{"vocab_size": 56, "embed_dim": 384, "encoder_head_dim": 32, "encoder_fused_qkv": false, "encoder_moe_every": 2, "encoder_slots_per_expert": 2, "text_encoder_causal": true, "text_encoder_layers": 8, "text_encoder_activation": "gelu", "text_encoder_head_dim": 32, "text_encoder_parallel_block": false, "epochs": 30.1, "final_lr_fraction": 0.05, "weight_decay": 0.3}
Rows from block 2 of the audio encoder of a small contrastive audio-text model, named by matrix and row number. Rows with one number belong to one neuron. Each number is 128 + 24 x the weight over its row's rms, rounded and kept within 0 to 255. All counts start at 0. Numbers have three digits each.
After each neuron's rows are labels from the 100 clips, of 14848, where the neuron reaches its highest value: "peak on" is the class under the peak. Only what is clearly more common there than usual is listed. The data: synthesized solo parts of chorales (CocoChorales).
# fc1: MLP up (encoder.blocks.2.mlp.fc1.weight, 1024x256), inputs 128-255
# fc2: MLP down (encoder.blocks.2.mlp.fc2.weight, 256x1024, transposed), outputs 128-255

fc1.538:158109134075113152094130161116156151146115146138110086114144151075160110125143110120101161142112113093114131102156126113140116122144098176106135103133150112164090085140118144112092085089123093140102129098156123083162121116158083124122141141121135126111142128125138155121106131120108134119122146152143114159136116140131173123172150133100129086116105148132158113107140140127106139172165
fc2.538:192146183138134142150116137110120151089153140142156134149171113146145119099126133146103124130132115149076095135153132105133144116113144138128147123120169147128085131087166156133142099128156095138158101188090108154147114135145134140153111087116142122134107129160147095112126141121107131131109136147122105149090108148126106161180103088158068142134088111081136145109109127142109132110147
peak on: D#4

fc1.605:102077101139128139154127107167101140147150117119146097161164107139129118174143142067122124110126148143108099098122124123106102129174143137131138124156131119121080120118134103152114153150124092147091106129118104148158177094097154162112102103146149129128120151097131112124120130100121128138097105155110176123144126118163101141124119090123143151126126118155101165145108084097171134081101
fc2.605:119097161097137110125091118194094087139142112133162125111135096129156135167126137089128125160144106131116103103137108143119132137175164128175138107152142112111081145102213111132118137144139115157107119095113130140174171120094147140143129109137127094110128122129131123111099130139127137104107097132118162168113031139153150135137131153188137124094144107136170141111062124133155103104145
peak on: G4; G3

fc1.253:119087158149123141130088177088142147099114115168146099126095096107099140081139093110138125085064125109136081103090162154160148145098173155150108143115121136119097113085100109157132156116136098107156149134137094130131088148159084149162111123143115167103105126143106145123167109133126118151138108122150106114168109189111129109112126123092153159144151104171130119123093134136103116111116
fc2.253:141111147112136098140172155138125133151124100112127140133140152154146142145118141103123132158143128145121113131145113117100122133121110145124130121116199102133017150062142140154124158150093113100127120152078122092169170130132142132120154095118113086086152128118120089136115127135123162116091076102102135131134105097096149143123126144106131155066131101125128132117043115128120092126129
peak on: D#3

fc1.439:121121095134121130119110133153152131123117113151086116143166121117136146113111130132120161148112175105113093121152161136117139131156121130127128101075113087168138099146112112131113139117102133139102166134104106147153138100135112115103114103152139150142142115114131104130173139110118177163115156078121141133136135065122109145110135121139149175160100143132177138099167154127113103115157
fc2.439:150125127115100113145174164111095133110096126115055154094123146133124146107123121140132127158084162138140122089151129127093116159110106138088142130096192163127070165122147140166107160121094143127134125110118103096174133121094149141155150155123122118093087150126125113110085124142136144134118088140119126130139203093136141124113154153120115133073095153126111091145083135128138091122153
peak on: F3

fc1.73:124124127102097108110122121165107154092143128145095151117171127154142095134111124187113114156104117137115095145111132124134172139150145129138092085092147147164137108105132132119149158146106138108143169103091127094166152109133144125094115133110140128166098143136143105160134106117157140106113158114103129118115128076139068106131111127104153166139099136103117102130137157114141141093158
fc2.73:128119099109105109125137145143128120127109118123095131082109149166126128108112138148098126149040144127157127098136125117079107159138067122119118123146173150101071103118099127154129166113085151124141150139100111101194133126114143118142144157145125113097109150134137111139090122149105147115133083125128112121138216088135106098125149121105121110088109143130112094187112112136136103099184
peak on: F3

fc1.402:126135130130170147143107137072097164145151158133112160131154179083117125101115157101132117109097122112145092134093118116100106107093115094130112106096123105136157119096144131170101148118162110162137150152076157106146114136153167165145120161113094111162135125103120138103160116087102137175102150106085160156103112121141135156094107149152111177161122113124139110107158125117119105112128
fc2.402:149137131119105110124172162136129138124114150120108131139144157150155123136142123142121126140100130144115128130141103111084129146131143143101148125109205111129017155058136144143133158131089120109142141135084121065153152119116145135151160105106134077114126110104127099104135095131114129154114081129100113148135131096069115158127128141098131136086117118110119147126056126107101098110127
peak on: D#3

fc1.395:123115130119152164145159119152123161166083184111075131127122146082149135101126128099159139148107141116133066127109125169115103109132124131142112126115110161179142127152109137137091117103116140091163163135127144111117127082098135145131112136122111149122125142135100125124161121099121145176146131078115145118148126135158155137137081086146156178143099119166162080088155090144092136106163
fc2.395:139134138126114104120158176120114106121133132107096134115096142122113163139114126099112122139108147119079118132125099110077105139129143128089134127089200107131049141083117158163108147138093140101153121125091115055160151128122140144133145113103130092119119111117134108126115121148118135179109090094087111139147157093091149145124149140120137133105126120140143134147054145136132093119139
peak on: F3; E4

fc1.741:129148115149144101153163152098120099173072116152145152145162094113154101110124127122130140173119132109149164094115131115147128102161165162108141128159089124106130112122149162141136088089134128161150110125152185131100093129155139130127164134143094120137163117120156100150085122127094119146191143129159093118130152085109182137145123113153144141158113120125135109123122136110134109169101
fc2.741:138126162113125100141151145169098118154119111139146158142129158141146155136144132083125116145141100148136126117153126102086133156132123147127146131123186088128019151076155112152121151143105112106148110132097103086155189142129127129130137107104119085109149104121115097109113130160121150107106076109125126134135078115081143138128131178129127149069140113138127137099034151131155117120151
peak on: G4

fc1.396:098132095139106141080156097119124100139115110121105114153138113116158097115150143171113145118138124138119138132133137166145129110091112148118168104137142149126129109142096108127100130164102124138121123155112105121110115075106114160095106143130109115107104147168124116102125133119088189111085153111133157102100130106163097113129138103114161123121110118158127102142126100085124129153154
fc2.396:102131049101107112125149156123121137147129119133083140101105147145116147115122142113108127137050135122170159079121140146123082161128082136140132131153133157095080108145080145121111143122067156150150122116107129118158108119128148116123143171145146130109129152121134106132079126156117153096141120128123136112140238122143116080140150125095146104116149132128129090189142113142120111123198
peak on: F3

fc1.670:143150144146158114117126163096184124121124147143104149098157143134140129103156118082096139142079111120129118159120145159116147126121158145088137103100150132096071129108107138144122154100089146153126102139132096104136124116166100100090112118096129136128153115121129101108148127129133129137110127145088142128182106127149165133114150085111134156114142102123149124128104112113105094097127
fc2.670:111173115172164134120142133185123153115128170179153142161111148124147091121140089136118120129097115156117156198123141125184129102131158125123117113116125108106127143132132141081143114118118130157125121158102097102144088120184128128157116113109134111142180113116130146129176113140128095153111154179116125152151068117129082131124125129082134140128125137111147198117140118102092084143096
peak on: D#4

fc1.464:144142118141146170131142122150113113121130147141099165132125125162149136113106110120137153080113128171118140089077115106133102119095116063119080142103153096104144101118179144143160121130172132122113103167131106177138152115147114134118116161138149162151116124151180148138146094135145142114121128133116103156089136139127075113067142134119130153142091129109104175129152167127127137134132
fc2.464:162096121114103113135173161093148100146112120126089150084148118169135150112119129171119140156111129145116109126132108113075107160109105151076123093120195091135043133086125149154136157132093127125137092154080137094146134141121147168120163144125111119113101113110129108095100131141120176159107075126105119129135135142119144135132145120116132146095123117146115121123071118129144101103165
peak on: silence

fc1.110:186147136155098130134135119099142129098125119116116132110171126125103114143116138117145113142130135120077168111147126100106112166120099116082127125081122143145136056103105126148146088149113165131174119146144128172157114155107123163107103130108091139139123085153076084102151099139142160152151171150158078108074168139139134165133132103133137112150129147182148130134159139150117135167118
fc2.110:147119102099101112123205169118137123132109142138098128131164145153132140130122136119125125143112119148139130097161107104067111166093110135101127136088221100129050142108091133157114148135062140127139112160089120094169137152103133174146151131128112089095131120108137095114117139171123170154120087134121105104128171117093138142145115136070136119093120135145129132131052120126124124151151
peak on: silence

fc1.589:186093116093101115157104172112136123140141140104153161123162107121161149132152129117119104119139127137140138115110156163127150125114156154161142135138110106119103090122154125113167085135161126084177158162100147175160131152152090124124107063124107137142111130158141089150152140143137120143112124146139068157104142148149119131137084133103123127140155115093118116131125114143115149081113
fc2.589:182098123138115152152173170095147165124110179123137128120196146147146098135152119155124115101148120156100121127112140140128113127129111105103132133098164107177109121072102150141177138147117093124125129170128131144108143130079114096135174080105133123094106115121128100126139129126119163125125102108083122132096139121114107163131118102114119122098155097088121115134098136147115138131106
peak on: D5; D#5

fc1.307:108147104145113155105099175076143090142145136160131118154142107098095125114108143101103145130126107074076161068129130135167104119145168100121149112099114162129126132114164123118150155109180116128094119162172148186169098170148094139142167121094134098136117120143097118094104155126152120124146166098119143169103167108157151138112148103192118140121103096113137137133115136112134121163120
fc2.307:148117171096107120139166148149109151128102112133119149147177143163132137134127153122122165142156109152125113106153110108097117152112094141128149105127185105138044124066148122152141169141108108109122133181075120101169188136136136144128146114124102101100142115137110088128107138154138177119094079113118110128127101111081130142137130154115124137067125095128133107086070142130140132129141
peak on: G4; G3

fc1.507:174143144147128140085142134158147146123132158159113140122141107146126119103146084110083128152077098110148116154126133122117128128130165143098111123088148132112079148099115127125137169139132111168124082149090081084155098144151122129091158143090146083136099132092154125121135153110127124141129148159111098152158113127153142138099091105115119151147129130102142150104105105141107110108122
fc2.507:107184100164152128114140125194124153114123174173156136158098154116151099136150104125110122130090117169131166203125144131168139123135150126124116106119121111091120152114126139088127121129108137150125114147102111078128103122176133133156127116114136101144172113105138143120186112141134099143122145182116140131151082119124093127130128136075131132124117138111132210113145108091098081143101
peak on: D#4; D#3

fc1.359:170113154171133124146134121141126161132113112171088160114164094140088103112165129151149147119150184104117108075082099088135143119067133140075078152135144120143179113142131124138162088092146148102145131175166116152142098141098118134100108169097131158098095152156143107129145155119099141141105152138135085108099115151130115066120102135149128109134157129137113116108099108116118096151115
fc2.359:136099154121107107142184146162126132160128133155112136128151157153132147142136144088120125147140115161140115112152124101076121145104099127110135110117209086121029154084138151157138149153094124092148107188069127093141166137160135155133151128124114102107153121111128089120113148157120169139096072119102129114149110127088121136143128150101132139078127130131121141091049132135146097133154
peak on: silence

fc1.627:131109116125103149168157104131138109132157151129102127133183138129132126116169102120114125128153141164155124142109087088134164088131120113108148162121171119162149169124098118137137120134128150129177114145078167136088142122159154121140103097177084179149151153138149081093135118120136143139109160113114143088160137200141096099162071148105089156141128125106141146116114086108084149153122
fc2.627:174146120106085129126147137111130158140130139134113139146109169129134115117159163111145131133142107154106113064155137100091153152057110138113156143131167114122056135097119143151131127140146125103163055200122125114152124140135162132124162142120149116055118109157131103077131130135141116130088104136119130137133114170129145111143105161093160128100142118145106147078048125127142107137160
peak on: G5

fc1.130:165180130136113111136126141159092115103118112146107166103166112151127072103118157148102098096096147086119125129111108105140093096130162109150142161114148186134174101139146093110122110144134096165124129129172100121145159095102092133098123102106151079137076129113157163143139101122090126145147108108134115119093097102104097090083147121133127150164144169135143130117115115161148167080096
fc2.130:145083152127139111140156138164139115126122133138167128117128142145148113144126134119128115150149141182117109144120141097124129154128154126107124111083172098137026157074134154131122152138108127106124112147062122105121178141125118126137198094106126096098136088097142120125144139143126141142095103119103135140157064094092106163143118157129126133086150099136109174093066113115130099115128
peak on: A#3; C4

fc1.415:148144139139094124125155163100106106118113122155114118123118177139119123071093083134156124122129143113156098156122138105126134104099137103070098135095154098121160135097136168148120109114173153099125165181133103157139107171125101119143128123102121134155127104128127097150127145149143150176141149103098131121149128114134098146108135083091132127138168147084142113144154123165154115127129
fc2.415:157139119117115120151189170158126155152104148131117132122160159152138120163138137149118113113096130136147114099120120087090114137114132132099125109123200116131029134048151160132165161118093128088135133158091120080173168138131137141157148129119111075092122119114115108099129139145120136154119065122097131136147129119085110143087135151095152123071153120126130144118051139119138109131131
peak on: G5

fc1.594:170129099166140146145108177114170124141089138108102096114125114090089150073132113088109142120132111156137106126151105132122104140121110127118145151120103089155160091098146158108119144123089103122117151151111089116129116149117124124104103172120104154121154148168145083128144129125123134170099159154128140158140095111135132098130147087123095142160146142131146138115119119140107098100116
fc2.594:158133163134126132136184154189112140134127139145134139119129148165158126153141129118111129147127112151129133122143119099107117136108122140104132119121231117134030171067167135144130164156105118100145113167083108077159163143118149145142131109113135080088134123131136114113121140149122131132087073131099130142129083111086117146121144156102131130081122118118131160096047139109138085145116
peak on: D#3

fc1.557:156133120125082119096145111089157167110131106127138097153142163104145111110105101122113151152086134106103121133103112127126154129122146106160126119156124152120147096152120102126116126083118116117128150161151109122103135149134110087098162112148171101155090108150126142124113067111127118086114117129149126102153107117107154143148164154156107081138084112101098147148117163171133126095110
fc2.557:175119152098116104132155155139124117136123130137114151126157131154138132126135135138111113150144117149109125095153107093091134155109112133137148129120198101116025163059135119176107142143110099111108104173115124089152166149114148143122148105123115074104127114135139124093124133145131131134111082116112115121143087116090145136138130164139141124089126108120118135077041130136151102128137
peak on: A#3

fc1.678:154125143132148143114129131135123158112122113103090168159138080151100110130121119149112145117139116086058167124130132139159101117113111125115113134111140124136159099124164114127149103085116152145125113153170137143176089165098113085147150115152114121130123157109149107127160144116110135100156128169109127162131120095111132100118159094161136123132135120133138164169161149136128125138143
fc2.678:164119136126106108128180172153118106151108131138129157130146151161131142115123145136139134152123132136148083106138135087088123158119107143109150131100192097134021153077128145169141164135099126097136103163067113098158173141120138142125173129114113088104136112114109112116113148143115146133106086101099116128146127114095120148132107157115123127081120120142136126124058128118163113125157
peak on: D5

fc1.192:152085099113134116160110150068166157095148125117092135150143118119150131150133086155118107135154120134124154098145122122130135123131117130141118154137106138165178110112137159139150099115121122154112122181110087179170099170099119104101116159118121130149093096159150109153101160104122195171155167126114094119118140114164130096157133096175111123154132121156112127136162154126127145122164
fc2.192:166125108109117106133200162138107131150105146153103133123171161169119138124144136144123134126100142123155130091160136104092122161103101138094129135115199115121043130061097134151141143131104137116157118181081113099177149128130135150143144132119124083106120128118112089109114134148113156142118105117121110112128181109083108129119130150127136128076131151144108121133072126123148118125166
peak on: D5

fc1.730:153100105105111114157152127100140133118115155111097106112172126125098122138133135141159168103164139085121136116115123125135134116120155070104123141119165073130160084076138162167145142120089106138152145141122101162172119115119135133148095159139070148141108109137137130160147128138126143140108160096137072165104194090113112152101119072118156103113126161129094122131122134122144147104157
fc2.730:170130137123108140123182177113152153127100144151074130130192179147130122129133145177123172095130137140133142065124123115092114134108108140076141120105174087150101101081128142145164150118106104124115138194096115119155123132144123148148133141127113112125090118127114096126140125144141161163121109114099119121130184118108128120098112118070141106108106134128118116107149131128120148140139
peak on: silence

fc1.240:146117110170164160094124127148156130106140153131094110077142131089134155110139156075141146106091107088133080175140132127151108119095106084075148133114129102125099164108145171152109174095157142101153138148092090119132162095132110127117133126099115137151152171109151119084148168088147134140085139090081119158117114151152159157096146134089138171156119148091133115114109090116137138145139
fc2.240:140126137115122124126170160134098127147124150133113142143139168154154140136143136084120126136114115167146118123150118108089128152135123132107141123119202105119021160052138125139130155121116105115161117134090117068150162136137124141157148102111120064113129093099111109110133109151106138149100084127113111137146096110079117162117139133105121139076130127133142152115056134110129118118127
peak on: D#3

fc1.329:143077128085120147124176124121141124117151123121098125157124170111169169137140139151108151162092149139138094127098095139115098157112091124145131092156156133167101153125107145116117156126119134151099122151130100136110123109138111108113121093155126111120123150153091135136149120121126128133117139146121127104128093142094103142117120146148156154105149157154137094149071091121139123110159
fc2.329:138106143128103144128170147120109119108106130121100139133146144156129163147140120122129133157141123143107126129144104137069136152122119137076146122120196105141043126080100100163146181125098111117128112128110119091161134122113155161131156104109115082102112131106109123131147099165153150160093066129117126138125133112091125147140140130107169147060097108145118126102067120126135086114158
peak on: D#4

fc1.756:137124112118146155112083175151097095105145127128084147103127109156148110156151113125133159098088178128145143147105128139140076115131156134080130143088149154172163133107173151137113142102141164144113154157107120111120090107099096178152146155115121094127133116138143141140131143111089148146114102123133147144149158118160170112134089137125088126156157153131119136148134114119109153130149
fc2.756:132140128105122114134171158164127157142093159130117134125135180145113135129123126117139113151140125165131115134137139096100144164105117134111171113102167104107016171102101150138130150135089142100130092172069140093131155135156129135132182129113118094110140108094129103109139126159121155128102101146119135132152115122104116137132136145087148146069134138137106141111053128130133086117128
peak on: D#4; D#3

fc1.468:129137102143144155151144163104155129118075096153128137141146094128100131110132127128159137069131169114118135103091117142152113096127159154105132105134126138141144117080141155126118119107141159162137113152157089178153134136117096143131109118082126111154125124162094132109127138127141112125142115098173116164115164090099119106077105114167086127123138158114163123104141165098106177132135
fc2.468:157109177109120115121156141152135171146080133134105136137188166144125125136112138121141151129142110166135111094120145095104115162104110152112151107096192127158041127081160149144138144105114093112120121173069124121135162133150117139125155127108096084116117113120108125122142164122130153155086117087109125134154100103081143149118104134143136139106136117157113120075097137132136154118154
peak on: D5

fc1.700:133123116116148154130101120122156102150123106138159082105105098102154147134092171143127106102104121124107101110135119081160115150137167142133129100153101151116098130138100134139140158132148149160148159140150152147096136146102102151141152097150128133107146119166132151119115119087123089135176158107108061111128108133104172132109120141166086132112135132122115106153114121162115096130131
fc2.700:137117158120132111130150141162110112139134115147174116105120114150169157133115157077124118146120119131156119123160124139079135135155101124143128111163157119135030126074132125110126163126143117122117140146090103120159156146120134139126159102110110091092157137111114122138095169125123149106097063100098141134143067130124147133105136130131129124064168090113148141108056136131164109132142
peak on: G4

fc1.638:125145149159119161110097151121115125141108151174095132134164085135133128153115091175147156160140153093092146129090129096126093130067105150102093160141117116144147119159127125123109117151156165123128118182141151161148098142149154164122116138134089153110084104112115098117116160119098108158107151103140076147098151148123151120086095147113144141190162138123117100116115123095106162163117
fc2.638:159125119097119103122177156149120148139110128137085131134159175163127130122146147123125146133122121137143100094157123098102114145116105126101145123110208123131014111062121140144137159139111126100154118176072103087180143145153140163154165129116122089093125119104115097127124141145122166133110094108114124126146152132090135133120124148113145149074143135149112110112064140124141106130155
peak on: B4; G#4

fc1.422:127141107095103109100136126164137119132150136142092109147131099119081086155141076143122154105139114138086108137102092075096082135134109113110144090100155140165124108144140153113185152098112142111132118179143116158139092133095124122120140161147107127156070115137146156109140135160145142108139157106126081147073148078109129101113170133122160155164091129120132138122135176138127113126120
fc2.422:161097125115113128137186155138145163115076136144100128127192147160139137147114146176117154152101131150160100092120128104068121178093129143075133121106196093146054124071136141142145158136090124121119119175093140103164164140117129152122177135125121093107118126106125106114102126158140186156121090125104111111146147106086112123123114123113141125090108117138123130106093108133141122114158
peak on: silence

fc1.153:131123149122154110118151159095166150087142125141148123160126127124149112119112111112121141094111087150125083137152133119099153105169102126122123113138112093113069165075105122176069153112102112124140171121107141128119139098114154088149160090147103124123122154125154128149160125123154117135120142170096084122169140165141131099116127099137150110129145122139124095109113062112109137084138
fc2.153:142129152125116106121164140114110110128127146125124123142115149127153156145135146126116124145150117165081132122144099138087142109146109142087144120120166118137040151059144131131136167135149098101159135127080116090148147120124148140133112083109110079126156127112128105103163085142133110136102086123107107162132123129100123154131140132100126176066105124108133171113070142113124105103121
peak on: A#3

fc1.546:108159144126110137102091142082144114169128144159155145136147136106148163091116117143145135120076097121143150089115117126131142129140118167098102135168103137127121112092123104112088108100160127162108138154119134159082148121093116109156136109095139114156140134160120141119123158112087128109155155085145066123134141110142171118133117121174097144116158125115143143112142136147133162153135
fc2.546:134174182102153120127120134173092112135132084134161155145110155114117167102094116066123127134186107151118118090160145110124148114124073127159151120135128105147061140090117109143119139130125103107133133184116108134146152140145120130133109125088107102118178136123117134144126181142102131078082108086135133114130053082114169135129116152171130127093144103104140124062080158153150121128135
peak on: G4; G3

fc1.736:162092129131143098093090133116112145102165123118143087132155162105134153109073151109109137121147125140112133139136138132143111115141108124093158100157154104131083141097099124143126120116139122105140173098126096098123099154164163136159113116109124128153131109107103132109167109166112105111095119109116100157099148150151166126094117083091102124094096141113129114123113140159094129092115
fc2.736:133141191130120118128163153125119137128141116141134149148134134142120144146153155141138135150184113154101128117142108110103152098154127142098133130106159108160068120068183128115159166144151104083166146153089140110136133136101142138131125084090116085114125116103118092120162092138144122102090112112113102153101121147072104158152144162099101138061107112149126166094058153115106134127110
peak on: A#3

fc1.99:116138146127108148150147123142135124107106114122138148142129162137126104116134141176157122160102108146088091168116161124129109126091141147135094161122148115154145109172140121098093137172140122110149133123129154128136100140138117121101174151129128107112114084103149107153152108146156115149126118115078099113098108146152153125134117100082155106134143117101116127160101150129105105091130
fc2.99:140136167105126102117176141188123151142128126136139145137115159144162143145129124097111127169090085147142127133142120094099125140153113148143118121131180101124021133069134138117127162127096122106131121174083107065150161149140130139162158105109123071106168133118129110134113105141118148107087095121114105156150092119097099136145138162121117120074133098130140153099069135092129097141147
peak on: A#3

fc1.513:129129084152149118096101158052141093181113146137138114093107094142142114130101154127138134114096103077146138116121129102126125123140162122100141150090120149123128172094172162147136136077144091136096114164141102154100129146119098148186111148131157100108141171134138101114094137103145107115171163105130125114121135110143150143089127129131126147116131126143142141152107094179152163133117
fc2.513:126128177109137102129112137144096112139116089113169137147137148148125140117125112103140124173165108141121104141150138107101132167124109139148147120113164109128009143079138114152119158122128122091139123174095124097143171167152122143127147098091102098104158110104117115148131157149109162114084106105150137144138054097108150142145131150155126127088125100117137138074057151148139109122148
peak on: G4

fc1.760:172123141120099124145144145108149163100137116105084116123180080107115093103124124149144145099124102131061135127146115124118126169144123100103146115123145112153146111130149125121131113101128148171139107178137092185162132187085085145105119110135095146125106094134120127138157156109098164132155129131142105152122185109120146132138158072157079127139110154153115144168131158128111124108134
fc2.760:165121158105105137126189156140140156129082124152108123145206165165123124127122153170137153104142120144146136067139133103104116134103098150119150140122183093135071116083134131155153155141117100125128120207090128121155148138130130140134145128124123099108119115137123094129133137161123165134117095103098120111123140110075128121117099133094127104100122114131120121100094134145132154148145
peak on: D5; silence

fc1.278:118124108154069140091101146112151124173142152134133131147141109126129117150104120131077095106092149129117162158140111100141123161177124092130138139173172118130089122101110170141146108179094133108161134144122127162098111107114155115150100067150096112104122172159120128122120106141141126129123093111121110138112159123171105135162092102164086133122119102099115141165093150166125129105125
fc2.278:127119130124103103141141144128112123146109125091143146114094154140128128129127147157124117155137122157133106146152113110091144141118084139130136107137146139115022133095092119138124177139102140104161142109094141074132166126106130109091198091101131112100132121108107117117122117151125113104086080123108120118125118129118125132129153145091155131068154103121113135154069130110124114110145
peak on: A#3

fc1.37:120133092117130103158084117109168169143148090142129134142140145125111120136133104156115164107110117096070124147135160154132118134091108151112111152150157142151150078163150122103092115100136155151070153112131099120148100122130138150133125144132103136165118113153136121150102159119146161135123152100152144126109150124141171098163135123146150091158091165131170090134170170149139121102142
fc2.37:121097153111125102131158134153101133138106102110102146170117175127109159097127107074159132128120122177151110087177145132115137184116114131144157152110192118132034192137136130130110139139081134100138122100077130097148117146166144131117144140117139101088163136115115107115127122154108145086114130101129121108163162098108142100112137171100147161079129143137113115111081139134136118129140
peak on: B4; F4

fc1.236:118121108110112142150118173102150159115124166150120150160089136158102098081103153108122147151110148114116117148137138104113156142101099152087126171130150109126105119136168141155113135110116088141131155128150122124100132109157105129149125100140102156130108132138109102154123150143146104144122098167106144181138121130145144088159152086101083136130114160131170121108096148113111132103139
fc2.236:177106157125111116136172161152115127147127118117121152141119172141156145127137139107130127161129118147134113118156125117071127154113114139120143123109210101136018166075128143143129151134105102102140117165070127095154150135145123130137148112091141093100130098109124077122120128157113171127093082135109127133116115125089107156132145148104111148065130108130118130109049144100136109142162
peak on: D#3

fc1.723:142144146124129110130141130104121149105110148115098100149105157164098152080127137124129103133154099127098056104085137149080112136141173126136114109099158147144108159094120166174119123086113116118104119156119093100125122137111150091138148139106146136146146095154142138099153144070131113129146150094114158122161130166127096137092108128131104166124133130139165131115096110123128088101129
fc2.723:147143150105115096141174163139105126139125136113136141126119170159138144136136115119122127133140123156110121125147117107073129136118130147112136139107193087142038143075129147146126144143102122093154131137073124082162162149149128135138140103115114081120138107114107102110142116149126130165097082117095107131134125105085110157134140158112129149075143125130115159135047140117123112108131
peak on: D#3

fc1.440:158115154134141109120150110098163163145124104127066122139145148147108121068159100100144145088153161104131084086113125133151149085139135110135122158125102137132146098106122103103119116124112161146105189166102090188131099094117137144159129134083132163106092092107146137129134107122141098161127143149141118122130108122162155123136146141133130105163154117111141091143160126153120160111167
fc2.440:150133127098099099146178166140109123140130147137129142123138171161140159139146130118102122149103124158122136137144124136084128164123103137091138129109220093130020154066114134156134153151091123090137129149078120083164159114143146151118160114118130086106147117115128096129113115140112173119100073142103122136117129123088117132142109124087120159078136136125121125113054133125117091145149
peak on: D#3

fc1.664:188081102168148144149136115162178131127119135143081122135133142144098111167155108113115120098138129154120120143121112109165120111117174149074136137105121160131170109085159142156105137138102139096166115158099133151175093176104107144096138126144102106118143096135106108118122133139115145109181142114116142121127108114117113089100121141163153092113139166101107123148118120127112163127125
fc2.664:161106134084105117139154142201088134144104118151136132124145135159118149154145159069117122152118109154127112107129136106086141133108125134132142128144191117125032120085154150148142177138110126100145146172087123117184189131122153115138146098128131098085143101140115102105113133155127160125103092103089147119130082128119115144153105141152136141069151106147133134105056130144161110116142
peak on: G5

fc1.101:132110089083148102076127119129112130155110144115094141141189135113149130127113100176126136158147140127145117125141165114158119112158100150132097124083152113161155115121121103144127137128090163139145141114106143097150123129097121123100093109089111145166098096100152131133139122133147131108093167100115149117123115123149094120126132120119119137137102094129114096127132141106094136114151
fc2.101:121126088106125100134146168103116129145115127111059148094115163157125150117133122152095117134048140122163137093118115123087102150141071134097130144137173159122080125122107138152126163103077137130142163121107121095171115105105145131141137171133138127101093143113131104136094109148114152117137102122128118132127232121132119095120158115102126115111127141142125093193132115135132106093197
peak on: F3

fc1.123:107088117102124120115146112125132096150083117163139109103153109150167108159104164120177118094087183136175095113104134133122080170152143131126093132100128108109127159110149136128118112113100153124140132158123160139096171106154130152125144114154150146110110180104143112106128154102157121160162127111116129082100092122103141128120123129159121117111102136136155103098170114130127096123119
fc2.123:161175140098100096141156163171098104140104103126146144133134151132137156133121161074122121133120101146144125074165120126076123141120101139154150128128147107111028124075155136167127150141109118122132133151107116107181178157116122122136127119116122061093132106125119109100100149153118135113103065111122123128133120109098138134120135168155130129078138114109137122105048156126152128114153
peak on: G4